config.toml
encoder_arch = "resnet"
image_size = 64
fusion = "cross_attention"
fusion_encoder_activation = "relu"
fusion_encoder_mlp_ratio = 2
fusion_encoder_head_dim = 16
fusion_encoder_cross_attention_every = 1
lr_schedule = "linear"
Rows from block 5 of the fusion encoder, named by matrix and row number. Rows with one number belong to one neuron. Each number is 128 + 24 x the weight over its row's rms, rounded and kept within 0 to 255. All counts start at 0. Numbers have three digits each. After the name is the row's rms in percent of the matrix's.
# fc1: MLP up (fusion_encoder.blocks.5.mlp.fc1.weight, 640x320), inputs 0-106
# fc2: MLP down (fusion_encoder.blocks.5.mlp.fc2.weight, 320x640, transposed), outputs 0-106
fc1.154 114:115114140138127084144115110186116101149117127141093142150123133100114133143118132084105105141085114142096165127146129140119156150159133108113132160084104112147154107132138123102133100121124097155156122128119130128120161177183159154100126114132157107160142122159171096136114115160127147123138144119153124132125080170145138
fc1.155 105:120130135094098128107139148129173118146050138114129132134134131138101139130106099128108162150119136158151155118128101141132121063090121138099162131111190125114110138138104157151147138117155093141111131129149134111121145150116115121126161157139102102094159111135141140102155116105145126137113153137122110122101129135117122
fc1.156 099:128112107105137127165075110083092125094133164110128157104108117136123116085136124164115122114102120131107135128101127095162108089129110124173150123139121145145132107113117139169126126157112089131163128141123122111137132167148185176129095178156114108104142126149187095170128159148123115129183162162131145117100109128137152
fc1.157 105:134155169088137146104118123124103090148142111115095123106142111108114085154132152121137103078159093132112141128104160154109110114144097112145142158141180126145128104157147091139109139116140113111123089101087136110157092118160169149120123109089153112150136145121095160083125101172131130145096128111127105149145141126150121
fc1.158 110:171106092131105133125176157154118122139085143173123128121129142158075120097183155088098129106133118110165115149151161089166158084111113160132143135109148109146162093105102146117117136129110135128098101172129150122151110119130101167135120131133117111103115130104135115146120102134138115114129126095130151159117142128167070
fc1.159 105:135155146152137111143118136172100129156148138126166126147153149112109153151138136097154109147101142121156119115123128152133117134100104091129128107133149165107154099120173097146187118167129099114099142125113109087148107104067148137108142143136115088102140102094095150105155120093141130131111125126144144098120125175130153
fc1.160 091:079152135131124094121093164124111155088109144119150131129118140133077158156124112115142125139150108129161134094141164152139125077137132153155164084102101150136106123096111129148141154130129138126137091116127143091171148111104128119138133120095115138165112103123120144164081096106103089119124118108129159177127127160134170
fc1.161 097:115148154143137141104144115133098128130165099161094142157164152115150114156145082144148135113147169129162108126095123137137099152162143124147153142170154131172138121133129138107105131149102102115080153173142099152137158107127128125126155128105116134113114110113064134102160062187107165084097147132120104124110133117103096
fc1.162 078:081090111130141122096130115114152145122123110104126159095125145133073095116116111141121089131115154173123136122106124102088163111179122156138129136157099134152127131173087112138109128101127135114087101166157144135157135134084112164176134119141094125137160108138102129147139151125136148087128108129162112121151112109130122
fc1.163 086:117138118112134130120123175138156091164110095128116152136103109164121143153120124141145123076136162151147173126154119130135142097095181130161137145136146118125098142146121137126107140151069113073109121142114095154124089123113125164131129115142091124117170163108140104112110149137131156134075120184122131090120099159100128
fc1.164 107:118117110084111116127137107129119121155145166100128133096129160085111151111088138153109171140152153098101159129118096134117122147099101173121110130143108140109129140145116144134135111154145118139140169101134134123123136106131134156110105093151152176147134120141125135114090134138151160131130143152141153129169084099074099
fc1.165 098:117117149141118121115126083147168115126170092082084148146182137118135136136158167144124170120150135175161113133107089149146169158117143130108131148167153090050152131118072129131156118125174144100137118161097110139099165146134118107128095111127125105135127116095124152142102126118160127102081137104144135114114121097142139
fc1.166 104:115157128135112136127152158127146164111175117165135105116120142107114146149132124085127161151135131138115090131136151094142106112148112103092084087115146166159125096117139137081101104157145137131161120106149099141161125137144116117106141139098111112092117123183152130127105152148162125180121139122135109105114125118126158
fc1.167 098:134129110155187103115140147142143128110113133153150131090112113137137082116117141118153154133122127115119120121192098152124158128119133154147133117103143100107129124129159131104122149110149106108098132114114127130148149141141103094106169170149135141123159117119107124117104158116121130089133120099126132108187160090169129
fc1.168 097:138129139145134149170147148097110157153109129120108108119152177175121130152151121138109127175129117145180144158087141159155094106151127134122145088142110086154111108088132109100118075111112109170157166136160091110112130111157124109125113114122124157135117090102142091117132119122157129139143132129089102148094075109134123
fc1.169 116:152141149105107130131159124145147144122120136135171140179195115152139135115118176130157142124112117097153137119167157114167136052124111148127090113097115145140169105098115146138138171152108166144146107087157109117108144152090129152117106164097148095099145119124119052121112102134134148132179104119136134094090154150136158
fc1.170 108:157159135116137154124101132129156146119173149129175163078107137099163102111106127107128095119164093150125128135097139107144121186103104062142143151115127152111091076145090085110105141094167170111130093112117158115121131115160142159127127103141148124124083156115102125170120129112127089149112123098162129116123120132090122
fc1.171 105:109068121127085095151117105134099156108184133139127141115141103142130114108089103117153122113158140108102152117132158121126160141121168167138107160140144111112186161150122150081131167132127099139110129155141130144117126146168141097135137133163095114119162146134156151144125095156092097134146127130134146133141111119100164
fc1.172 100:143149127138123133104104126154133195126125142152130107110136126119155169136114100121158123110129073143169096122086096081154167161144100128126143117149073104151135158153146130143137113137102118139141125128164141140164131148107126120146134139111152144114103074094120144122109128123141118129127148130193105120108108099144147
fc1.173 129:100077108077167138128146144119112106099151139161138157156153138158129156100104105162134111145111116109154155154138114105163118083104124131136128127124156162160096147129160130144119143131097166121147072101149133143153151113115118120122110131145142112130172124102150125134148096094141172180115152115145131150135138151110136
fc1.174 081:081084111133140130113137195106136104146122151139143098075101128137139094136116135111122100141139103138120121145101137106149186166142125102156162116133139125106113109138122139140159140146150146116097129121140100129171137102153119141122118100090112183140113127132108102105128124158121104161103129143123152101146083107177134
fc1.175 065:123104134134087139110105173145142126149096123115050149162126104125136108137161134130128150136126084153110129109085111131133117138146105137135132089120119143153183120147107086116140120090152161128104078130102100176152171103113138119063165169121149137132112154127129153134133107135105082110107161121110150115124116100117118
fc1.176 107:096128153140085157148133105132077123127116144078128066127121106136133120097148130195135148142107142176102125090167137116152124132135143117064178133130109119129141122141136117121149103144154116129109173164117126152176112107130138119124094148129114141119135160144147096127156122108144123135096120141145127158130125136138136
fc1.177 140:104137149108111154072105142155139170138171145145119077132088143105122083107129105114137117118100131115175128157136117102132188117131103164096062097130136139107139147109140139122131114100122096138159128152162158156134121126135113109120110110138139121144126141134100092118150135132113159107147127132126136086100126149114128
fc1.178 105:114177112136125141135110086136159146120119138101169095154168144125130153133122126120110133132121143129110135147110161083112092178107131101141094113102089131119152138146101109105081068153118101171148132120142169147124106151138152114123120093114075089104121141154127082143142129114106120182155137110134125052135107114127137
fc1.179 079:159124083086147172075154133178125129156106154163128152114130148103167121125163157149121105109109084062100106122088128138129147122110123164151173114113124124124137077139153118099113132132169068097129111130146111191149114092141120131096127130103124135121115152144107111150088121126171125082108116142131154131112134107155140
fc1.180 078:148108150131063146116152186166108139102130156130055109140136144104144120133129119090141120122124153101122145151131144151143147168130122100073149152121160092143159107118114123157134135147145133114140157130139108136073137109145139130097141144113119130126127167123110121146157115124137152082132130152108189147167166090148141
fc1.181 100:139098131135147115131108133135116127126155107115111168085104118138118119124146152104133094101103131117154108119170114095117125119143142156135097150191130151121168164123154096128143159131176112156111142104181147119163092107165131130118133100172104095127113143120152133136109154155171150130115131102125157134091132131152118
fc1.182 100:124146136119126047150134122161129092137113098139121078162120136143070149145098105183147141102166148126129134141170116122093134138130125136074170151126134132140132126090149102098082110167154144093166174122115098094164100148146146113157087135099118128181112147138126159101126120182161162151149134119121105137083135075159142
fc1.183 078:135152137116136101107144127133130163171159126132135143143145127130120094122139115132141177133113129131114147158105122121108103125088128076110185106113162154140088156093141167117178128113154141112128146148109154113137137145119061125139120098113130117125132147095090122122132090158147141138121082173085128161136138144145139
fc1.184 081:140103101123111142095142152138171100150110102111128169123159110128116149122132157152131152122118164113132102121124141096100140138040130149152133136100095103133118155097153124149121148151150138184148134151154122146104120111146106114168118147136137106120152121165089101163135090131132121142123126102155163105122167091180174
fc1.185 088:121121170092127147143164168084148135167145112105096181134094120128114142125150121094138086122125129131123123161114048170119109174128087154105142125136107131156077123139142147102138103129128088117116148142115095123093134102124150153127122124141125106155095109107132119100139144147123126187129096124139115169156129109167146
fc1.186 124:129128115121120102097140147116126142134100134128147160120132143164148105164145137135125135120141155112091103105104093153118141142182152143134154106146128114151107138153104124168073121142137139095154119156128097097088115152145125117100107106130097128113127142121095100095155142115180142076127066147150160152137124136114120
fc1.187 098:115169109176092149092140113098109130175164170129176138159107130127103149111145143148165114134092098125128176128132128136116166148098110140141118073115129146101144113120110115154165135104111087127136106140130106119072147167133123130097149140115133154118130142140137103112120109134093154129117142166149132109075144139113129
fc1.188 097:163155151159153125163154129140113122129141150100112119116117136147132144098117122104126148128127118108170128125069138125115115144127137152133178132111142161106150068112132128132102162136129143124124093118089123124094115133169093129143112120144161146123121127136159114143078097124100129188119134109130130156159100113141140
fc1.189 072:128122165150142136128133116132090139163126120181104115138110093168133159109115178145129174100101144155152145145088117133131114112127172140112160124165142129116132134110118078134154168108163127128127131146105135117132121088152107114182146087134113115113126132145125106146142152124138132105168134145119134141132160167098117
fc1.190 119:122106132103135160141150118126161146114103148113097136134116118169111122098078119169112131103155156084115149112100104129088075175090080120146119137103100140134133121133146162136170132145127102115146067164107139154120116120127153108111142096126100111168128136104121197106108121135130180125081101142075144116104139167071146
fc1.191 103:147094139137089151126162168147079161132142101140129145105150095149168134119128131130103127123137154149103148079122085154110176132100131080151159152114163107113091135159120117154101146117134099109125155121158142129080083158132170156120148113143100148129113156114132090133136116128159128075135127123132125096164098099110172
fc1.192 110:150162118115112119137111151128123118098202127155133094121105140152152116165121164115132116144094107141153146160162161134133101146180153133159133144141084090170150080131115137081130115154118145136100132068108155117151130131138101085115092125141166142112111096123118131155146123102134162137147133128104163113166118112093133
fc1.193 106:126144101080154131145121122135123159118132147152123128149157126193122113175095139141111176115168134106120114144149137142162162145125166130111167110136107121141087143137129114166143102138122092108112129160133145151137118136113126094135120164141126154104088122117123164133076099083139114148135108164082142155106123127105104
fc1.194 104:127116152105127146123099129114111122130144120089137149109136070141129116153147130114137156125137125081123122157182149136094113115149126149124109128148123129121106115135137110120120153142138185119105127122157146146140137114191074135109128154160128136068146103122138112079106111156124181155086121123125111102139108142134135
fc1.195 100:117101154159124117183123138110131109125102107099139136131154117109127116120142131158100115124108083135124107081180143161127118147079137150102113107146113106112118150137152138093157102153129127114163111166111138068108164095157096123127131101058141090146113126174122137151154095137119103119083150149095170111107117104126175
fc1.196 095:143166075110073119108136135129125141088143152111135093123144131148131098176132123130123141121120126102117129136110100110136097126168163114151129140142098118163142145103187128147134121143096137139107147132125143139142110122150150187118149141078137128114124141131094125146132150144140173159122158126148155120098149145106113
fc1.197 103:147108108132130137145095102104100116096129147108086113115164135133143160154083150138118160164112152122083165145143078172130123139132103132115124170135139123182144154124149101099123129145089167142096117115094113148158144116133104154149138124175119100102108105125058110150115169148127162141114118119163142131104144149125130
fc1.198 106:158157127153116145088121136125112142104128147105125126125123129136124109156149130107135131115127087147144156121159142145110144145093141151140171105104103134096123145107127137080138153122124135131133101158146132109155116132143139151151144151101095094171130118089178161158114095114145138096146106127148141165159137085084153
fc1.199 112:098108115118153150139159135084121166126131090118114104137149149126132114144140124120097115119140110145127093114142108137110119122129178126124161150104146104096097151152170127119161111167142155123137116132176102084129163149143141145117123182142174115143146114066110091102110094128153104152133162102119072132141137106128173
fc1.200 112:129113139120152118165150157149159137146104137130101123159104098159164098165119131092159104130099118066131126150090139137146136116126157159145114122122133141129111102130117112116105116130112094105098104117140129148135154104167132160136160103143110137141094129162095106091126193092141124126142145116180137161137106138121103
fc1.201 111:134136144147095100121152119145122110117123135160146190124134138140123128125133130086094150124109158151087126092147137110109084135142121147171121180176120110088124148127118147139131130135140069100131158153098082129098109098109088124109133106120103078108125130127125115138163131158168151156165112091127090133146143121129076
fc1.202 101:069099143128194136134145098164129112148106145116108119108156135084128097126097155120104115130129082105142099137117105120132096162111092108146120119123149101108123142142134156157143095130139120138140107093120123118118132123108164147123130124083158115134127137134117152170108144171157111117141119164092129155098087132188158
fc1.203 088:129130106112153128143172140153176126109119131101099117139110118108093108168167144137119165114176123149099142142126102151104100099142128171124125158128128087129146114133139138147102102135108143071131096100125120126139132147131115126144151137101085130165076094098108121129183122111087108148138113132131141113123156135125147
fc1.204 104:131124107114101136124168123156132131120150173094111126137067105114135144128122125119128189124145137149140107113140141129136148140097103143130144126130128147114144098144103089125149104122126128116083109111097147156153085146094139122145102155124144111106115113187105131090098105112142110135059118158146112135166129153118122
fc1.205 123:149104113129168087117132144133099120125105123137131175096167164079085101125119109131141158126150120119146129098104145105134108124126096142129105119103131085128147160120123096141117140123111178127061151120153150174163165101100130122121157104106124120093099142128139125112150151122123117116126135147099132132116100134104113
fc1.206 085:164116097132114110125167136131167112111105142144093109095101124119140122066142156148112156122124144080115158093141065132135105136117130147140107123169115129114128102112079162120115152143101147170164120134135096140158131141108130097120145124125120147132170141122097130093115128133106161133158115120075155150121140090103110
fc1.207 053:154103117128167119133113112121130104157096140172136089151118148109104129100134137182143128119154118169172131115148142128162126151131115181122162150103127092091171109138106136148101127148117097136096122136096151175161162118122128168120132094125129155100160110139119125121095154129135123163108155094123142143168128153088133
fc1.208 089:139160114105122150146126142110127151146145101152102148130120128113128120120125179134117140123128132172120123088158093073131114154123091113151147141130150127153172107145156117117081191113134129131136122151122148143075118114131172167180107130159142135090140122111142143118151114119113099119101112158142124104115136134149130
fc1.209 118:111123146109096170169134137131141134119116128169124153125091153144131137173136086131110143136110098070162129144177151118132124150172115119099156105127161131115141137108152131125114119133137106106102124081125093138119136134119150174149130125125165144165106143154163122099125146096113120162115098083141149115155107151118134
fc1.210 091:153153115115152136118148144116134116143129079131141105122114178107114130130120191170120172111148131118117120148130110130120126164134134139085069129107067159158134143101099132168136162141160089067126138093133097144127178130084155199101127126169127134079085134128103172132106127108144134140146156157126137125147117120110173
fc1.211 111:137116114123213117140109133150140125106184127137169097119151105144136192167166136122125119135132166107112158145142170131149124111107183162110121165125163149113162141121127132139111114135153114166087123118153154112124139150136108152142143136130175118141124098165133160146119130096129110102109163155116146150120104149135142
fc1.212 096:074133137095113150120148138110157134159149158120122099127095083135127143090111119112131134142166149162136130101079184165160116065116128099127119160101147134096099109146122100104140145118128120116109080126162130123104137127141132090158149084127124124125154153104106130170127135130118172137125174164158152160144128153080099
fc1.213 116:157132135103116111098141192137125153127106136142139139144156140099087102179129192160123101142100083130126129123092154087128127151164171140112124133169134084094119156098074101140138110130158134151107121163133140128144130127163151133121131116157134154112119099138111135111143110143100066145133174125111119099102159104136133
fc1.214 106:088127117061176123151100125149166148107086139116184111111129168170099150156139121108121172101122095147135090114121122179101107122135112112153104127096132124153162125131145114167125141135128144180130141115133090136145135178102055112106093137107113139126147109097130131191111126129124132109125090138105161120133117130093125
fc1.215 094:105110123108110128176130142160187124119112140149075095109140119136103149137126112157107080126129089101136127099099104105128132147131138117136153148167199106076121118166123146176139130150131122128146129093109101108158079116113110113105160102106079097124133158103090162110139170089139154147138112149131153127140143131097131
fc2.154 106:114108138124098169157150140089159139138130145152125135168131123139176120159152131148156136104134113122138079140097112147161142145094180140117126094175121118111100122116116148143095126127105163116130131132129142091137124124065120152150128119104107124103128138091085169104094132094107127152133160092146135125138162093143124
fc2.155 110:121147162121180111146142101115117149074186139142174128128112113127169100150131155143146129119140144098158110101149104113129112179169097132113120151133115136143127087115167077122135098118127155131107116154107106166098091086124139124116113178108109085167127152125129162106135126149086147132142154126134120122116145117141133
fc2.156 101:125147090168118147078135113120135131135106090148149114136161151155165133132154128117142148179164141159110135108155127151107123150091140133117114117133181158135132149126179151113157133133115143124107145115141146156120125163129151108112150109102129143148103118112102134103110102083124116133120087125130180128139163091131134
fc2.157 108:094123136153130122127162077159161162128096133151143141161131130130135168139152138113089102126114161126078123125137103134114162156132127129113153123110118102165153142163108109143144132149084128164141096156131149157103172142143116118089108142146107130067101106104125069102122144100136153146104105145105124133093117133129115
fc2.158 108:109152149112102133071142129145124103093162162089156131171125124177165135141119107125183124122165140139120146103132100153108071136133145130106110102139149113126116164137139119106139128136137129116130113126133124158144139160129107133162136153119174163107129114177129158149134094135139138120122078141139112112151138117105144
fc2.159 104:135134124129173146144147136118185147109108153090089139165120115149144171112103087108123144122138090139112096143177062138134130126113142199147128154162100095143151115112137134142083116143107108138068132116112173160131173140159096124105115118111096132165118145130125106164144132127163122134150136113094085166129126119142129
fc2.160 083:174140085121158142136172152110133110157102162149150154155120119099180148113124147124144181141112093146110136112137124100129093140095118111111157143099151146101147119097161116121097133154170153102119171098188142127087106092145142108133135145118148117131126112107156178106153128126134129121134132164165106105143140125106107
fc2.161 105:143176105123184096139125096082176122152138158105139150145119095145120134123117148115099095106170136149094152123182137169103102146146115122186115118131125118087138117143140081156151120105114137120143108135133146120108129127107158113139126135131148168141109111140165109152133156131148123129139109122119142130118142133159143
fc2.162 077:145125134093140128130118142150122174120129128142132099143123126157176163166102173105148172097136138101128143183115126111145092153122134127098076125128157130107150153081140090084080126138116134103132155119140139129097137119118086146100148146119122124116147078116142119137123105146078130132115134117105137112121130160139120
fc2.163 094:126101116153085133173133104126104145133120174121149117111142169115144119083165145132101170128131154116087086132109145123092109164155163114110142110097112110136161116190113158144154128115154104168090151086153149142137121115139144113127147105118120144136168124174114120149108129097113166126165115093153152160135171138132158
fc2.164 105:099115150124091155117100113089130148110131086150132139120103161152102092153127165116136057160085070168091123135113145119140129130124160102163107155162150129140126136157113103111098157116158100138127125154149123129124125143112071127162151132104153134126076078099131105173120101107104132143109151089109115129094160163124135
fc2.165 099:111140168105119168163163104165152111173128142129102151122113121135114156150134124104183109136134128077142162144135177112153098111145118123150135127127133123115076118138117156160141135167137152120145131119133106102171158128133147156110121108110135143144135140170180106157138117093127128121162122185135099124123135125113072
fc2.166 102:175124103113102132110170138126163098115129146116111161156134152136126121093119151131125093088165117131136124104114107099097140159137094142163143111167149135104121121097113145131142121116143155157160117178075120114140119104134156127125109111090161167149158086119091164146146117157119101088129167118089115156141150125119174
fc2.167 098:128159167108133106162082111108105168131124131169104096106145104149107172120148121100146112118146182149178131131139155122177103127107109105112137152123116149192120134113078112112086094124129137135120153149163128109141123118148126143142074143101129103160131143124145126131198136115122112167131156147105116126085145153128087
fc2.168 097:124126137122159113112119090125164104116140123152102134149124124115117155088133145125129137100136145102107147098126129085133177152104125160117129161131075150112136115186138116147121152137164134114133104116137148137135124160126121108110150160131135121112154135147116142144116103112109148141132123149100132112158175145092148
fc2.169 110:101134121160141108149120146130144087161127108130113096091098120139143124145122105092096115123159134148107101157129092093066127114134094146113137096125141138169136151149145165143118073123107139135100114149110139163084162093160127079118144124150111124135102130124130190139093151110139112133103135095112112153150089132150146
fc2.170 100:145069104131136107135148112119153127127087102135089110138156131142106148141103142131116109178099161139137136130149104189153108089115161128117128142128140082121158169130095170154106137155113098127127107065124090120115152120107135100103144149116158122163154146130138129125140126165088138128146148171126152132119101131121089
fc2.171 106:170153136101174144135159134081118102137104097163138112135097142127166130100167130133088115147171121123142124137113124110147073172094102095090161170119116159170080088106123161150123120139114142147123118113150128130120143143125092121112143139127113150146107094102122122109170139096181163103118136124112148133108166117132102
fc2.172 110:109089120145146107134160105059123061124101152120148151220090104155119120100153112129109127168136156162134172114172158118135098093133161144119082119143147116132115101141150143141133110135134127107150116124106113116107121113133136130109152119137082134101142154178124159122138150116100129092147132172075089138143112108120142
fc2.173 124:107103157164115121110136132140156120153086162138176076134076142123120083090121119099172112158130170173126121119141124097139081145113123103105132140108138141118090122115116176173127145083143128119129156122145140112137146138102169184131129071108104130165157104150084127117143137128114129101137118127117146109183109115164121
fc2.174 079:102161145101140139084167088129117112127136119171141109165132169100153118141161144115086125115075147119109101145141148149147138134084123157075109140158126128165146135132104142141125131122149138126108134112108172137133085180096105157108140160151108150099149159115143165123152113103155144136099113143066157156161164129099106
fc2.175 062:131140155116165128137124117139113136136118131145200106091131171135123145117102129127137116139159131139102141112109139164149118118116114104139178184140128100139106130110167130094087147072120129094093161132135176080125098110153159134192150103093068149124172100143120106135095117119144120136148090124142152155138119173129145
fc2.176 109:131147113132131114136101149142147156133140132140138176121157130147120115143155124083101144106174137076088126121118156140127173149153184087172114136137107124156130130105091122133133114118104177146094148139121128077096170127157124129120077124120130107136111094113137141127108145136145148156117094121116105070120149127137136
fc2.177 134:143138107131119121133186113127107128109132147154175114145117119170103137126146140120076113120174122122114113089102117124141085125132108099150136103082114108166142137176104115133113164137106136118069143139124111110095108097101102123081117161134141130138161134123152154084095141123094116120134121131121131139116114134115145
fc2.178 106:136092114115104129123152169120089111137111113121108160178118153152134130138088149113144152117158141142140113088155119167109147115164162103084126127137116118162125106121142145097154124105095157082094126146138112128142124133143107098098135134124160129149126153167161145102062167126140156096115121113127155170135157113100130
fc2.179 083:113152136142086138151141108137130127087144148105171089139113100151100106120120113120123099129108149149142174171117148160116128133178143092131093151137159102156098190131123143123098176129102168193130141135123159104117105139111135121140165137151141109158133094124115107086145090123154152154162153135123131139106138150095167
fc2.180 089:072158135093142102101123137135135161115149124144183122113134115146118117087121071125117128119137114150145084115077123097136128098144138126144105154143128130146119097120160142137148155167125130139092113154080123137095140156110123125147172119130092131083152117133103140158120147149127124147158144110156065141126098130109107
fc2.181 097:119164142125138117130168137156130137151100137132146099161116133103153117137079065165196121144133086103168123155108148116172151106155127096093119091130103138154133143123141121096129117132133121114149177115151123167080081105142145149106107152183117120127126100124118109115111124120140175113116154118125079111158153118144135
fc2.182 101:183138135146106112115115126136110131149132152133112127097130171129097110078127123142100171120112179161126116114129135076130109099128151139146091170189113126158101079144122123149147114100094113139118178127124190122119122101108113145135157124131119133109148115130117107101108111083133085105162114113144134108107129092124135
fc2.183 084:102133115138142167135110121126133120092102114114113149118119143117129081112159110089131112153133148118138111131179119137138161128173113155121114142154121176129164096104105134161072111123081137157091097088084142111101124137162149175135083116121116155127112144143130131118122152153159111126106099085170118083155074162114120
fc2.184 079:125151098162135169132100152124130151113163169149134104121110114133132137106131128131126110094137119129131185104123140081159126140195175145123132129175169172130116159139145159135093093152109173152113119130148167120130137120146130140120097142165141152144144098098164133128125146106138123122151136165150125164101136158111121
fc2.185 087:126154115129138127103087088164120122107088140138114127116137144111128136127159146170116170150113099145122145131071156142155156103128151078120116128151150084105168115109125124135120142115114133172147128141131106061126128110146114118132133115107146169143116160145133111125136099148090125112127155108140132078144112163140119
fc2.186 108:127152124136152122127154128105121123124123109118150100124074156069130127131143144111112102075129136132109103118159138116113084112098104133152125116153130126135101144131108140090141126105134142120082151137112168165106133127142132127122121089090122136131106131133155103128133085104130123131140128130126101139084114135156130
fc2.187 099:116091119091165112162151108149170129119125124104057134121126119118166085134119109111103141086146122124149086117089123149122111108158146130121118172123150108148136144095157140098066129123123155123107123150113112172158142094138109149137144110127170088161172105122129120126158115145124098139126097115099151179131135092180130
fc2.188 105:154110083144159133119080125093089126149118106115104134135126155142135173146126110135103136160167115137082078149171106121122138115117083101155164130086117101174136125131121154115165119129149146137109160152157116152113142098116118154141132178127118169058109121096140126147142146124117118083102136096150165098106146132098122
fc2.189 073:134145132156140169140122171122108138091155126128144135084144109125112139099126110132103104144151117066118164146145109121118117130148136134173073110116103129094121104129103151158092068135109108107133059100099090116132131141129118137109067118101101118134120171153150097108146131101085100168132117112134097128161146076136131
fc2.190 122:140150137111118090158112082091132130135136132093083135147138138151173160140140129138161165078084132185092110137128109131119160101153118114123127133159164162127136125113138133166125099108131116066158151114142097111149160171133096137127132159108092094049153116153117092132125113161108155125169125088129147146102119130154126
fc2.191 105:125161138167155135091139116092146137145077133117167128129151126123094110176154133123110097120134067158098118138129152145113131122126129126157133139156112097121152120111122123109158099125113187145140088147110145115204147126133110147154164127146139144055118116105129125152152095113137153162122112126158171157124158142147145
fc2.192 106:092137130116143131092130174112112160112098122176137098165128122141108174109134118122146103143158174102158119135143088094142155115122099114120091122089107139129153157121120120164155125146141158119121128164162151128130152141111122135163116127082093114106113126162140135100122101160123090150108113143173097170141156154120082
fc2.193 101:135088097132140141083150100159108097151147095114132140116132133094134155124113100115147078141080141135117130151105105118089092119154112150124132138128147146121143130121129143132120120171132184164124142110111155116131128120082129146162135138095141087147217120101128160119134080130119120142110109122107131116143112112120109
fc2.194 092:163146113094089119139136114179150162154121177148122126084135139126098135148078099148142088144110117144130119121148135105148155133114130161132141170141163105100130174073132126148105105150091154154138138131117121098140149144116126122141133136120071098164132143129157144138140186103101122118154111156092124151113134109150126
fc2.195 091:106152126068128175113151110115096121107149122172154147134150145141131134142102156158114141089147169135130140136116158112154158114153126144122139116107126142125137137165079106111122105126144114089172111088134122182119108133132082127131130130174100101116157187126144083134080127139156141115138132099149156137188140143115136
fc2.196 089:138126164126166147098147106097097144167135124119118140146140110125117156125094098107135103121139144151159120157101156135131118111165131139089101138122139142114123145131088112124112126148096071119169110114118102121097143128116090077105121107136095122131158129119149117101106113126147123146121159163112147127168161082114130
fc2.197 107:143108131085122119111182167121143097165091091124150134154133086123109141155125090118142088120148154133145147149133115095115145119111153150143130096117113100107112117123140084140127138152159093107170102135148083150069132123169154117136117094095096188135162167137171110175097121154101129093128125130080114146154136165139124
fc2.198 103:101113104073114131193129148144136130139108122134143133149162129141126149113144131142101120102124161104142105126083125157128104116149088114121126122171167166122123181145117107134083133104094110136145133130135121148137117109100117130151109118119157116124114100115096122126105173092085141183102131157124091094112105165140115
fc2.199 117:142126139087129112165123155101136121110129152107098128122117138141141135107075183123170077144124139126151163127117135144109160114093094127157124140113091141196115106089096090174082105100138101148126108141095099119125143136152136108100107107114092140109131110141125130133082165114110123188101115159130164149132101126107100
fc2.200 114:141163134116150102141093153145091119101140141127145123145128130143111153142113096162082062159132173153116145132121075132115102110147106128098112149113124096129104126161154136136159127119170142151147128131146158128155109112162137147149095131123077130126146100145129101156119128171119127149137105142086104131093150142155160
fc2.201 113:086129084128147150116144120073143124086146100092103108109152120128111133149124117125156129133114094124163133146159121120173131126111135151138130109105165148165114122104119127100141101145118137148133126135115178110159133129112121120158143158118135142185110140138088126129152107095101114083159135177107156145139085093119124
fc2.202 106:183154115126105128137116148105156129105141129126144126130132122182161091115154121131109168126113177139090119160138126119085134127153153147120139151120146127145147134103127108158121154102119140153122097172096125183181114129102122106132113149129115146145120107116103150080131115120128127149137138124152151108156143154102154
fc2.203 094:146101154112144094130132136124096099127132134124140133072111091146164144113129110144133107136145135108123130145121146123170125142082118058140136102143145138158145132155118129123139151109127071161142185128117162128097143077129145176092114140088158071100143143125161161123149125120131128162135149114135123178118084138074116
fc2.204 101:110133140130153126137092140156138162115126116165142130151147143141099113161136113151122147135128116117144149121123078153099090144157107109120106116131154121194121158122135114125122138173114132142133122139170124094096138154134107109135170101133137111089143140105134159142123095169123141181114139128144157115095136096093132
fc2.205 120:156180108146102126105095114127114112118159111149156050182097130194123128136123061129195131127090130114111114161126080146138109136136126138076141144150116109167137130084133130112158132130142138150160127129143106152114109143136161155108107097111130126131132109111125128102146135153152113134135145124120090117135169140114132
fc2.206 092:122147113095111117167070098114142126133150074110149125130160085135123106151116137123105103091123099130092142136096127106123164127126120115154095128094154150115085153133187069155102116114075149098150145114137147151128085152172139156147125112109154091123130153173122123168095120128127084087128136138141099166180127144138143
fc2.207 054:171147127132124145125138192115164145097114134108102139144112075176094141122139101124079148075123108093151164158128126099100154143159154113107106107151094174147143149135098110107108137157109124100121095149147134124129106130120109129150123164123133083137107132121115094151109119141098119110132090087109092098104109139159151
fc2.208 096:106099154199098163139095141127130136108146149123155112159110126108112094111134100119149113119136130138184155143122146126120132111131158153134097118105100095122145127130144130104156116133130098148106124149160097145165141112137131098103098113135113145176141107099145106167109138141135166132131134146148123170127140118124126
fc2.209 118:131121117101141133147125126125108141171129107115113113111129130095141098089086137135124106088131152149109125160087120136115119089078133135132102127100156088166136131134137107122135116130117119126109172158145152117098139156166134142090100089148152135128139140132105157119107142159103114099133138159136128122148125130160121
fc2.210 087:119125136177153178108147149190114171113124141159139129149066114159141160119110120097122109118160070094163131123132076140094144128127133106129111099129175110114138109081149141135117156145134103102122110152133150131124112172128133100125162163131125136144131145105177137154120121126112162128092139123165126154100110099099109
fc2.211 102:140077119120140106151084165105109094170128125120129106124157100087120173107129109097094079138100091135114095136064118124131131121105149145140087137124165116119128134081142120145127182135081089058178120117121125136137165137132150097109146124124109092154091128128145131106123154181150145150127126115123101119153112155125139
fc2.212 096:161112093123118081102111135144094126138137124107134128102177128139145107122152129114107098106073098128110115108130119135053102149137137155139148121087084142117158161156133154155120115150100113151140154156101143111155140130116108168096134117132146160101125133138135102128134078134125091154113108106164144107135136171122142
fc2.213 122:136137120147149160165073102141114130130150100113157126136141112128165116091099104069134120143145145145173119135125140143136152179160118146120158136131133185139117112134098152111180149088138127115163118156111107117124137103133112117105123101130108144146158193140073139117070105107119181103161118131133120132121120113103101
fc2.214 104:147116119126098139139129128125092119105111185116113150192128119090104104093110143123166092161134144072125159142153120097120094139154148142134148115137135148122118093100106103154131090113146105126101131169125152116132140113157167151122095146168169165145132101148122123109153197141141105137115144125108120135145135109142169
fc2.215 097:084125091102136085097121115088060107098180136103135145150103102135144144056115142122159158171123157138143105114090140098119094129138105134137139068082136142166133132108133091120141151137101165149156145157176171090135128095154143139142172098128165147129115094159151134128128125131170132103125109122137134096134138188123153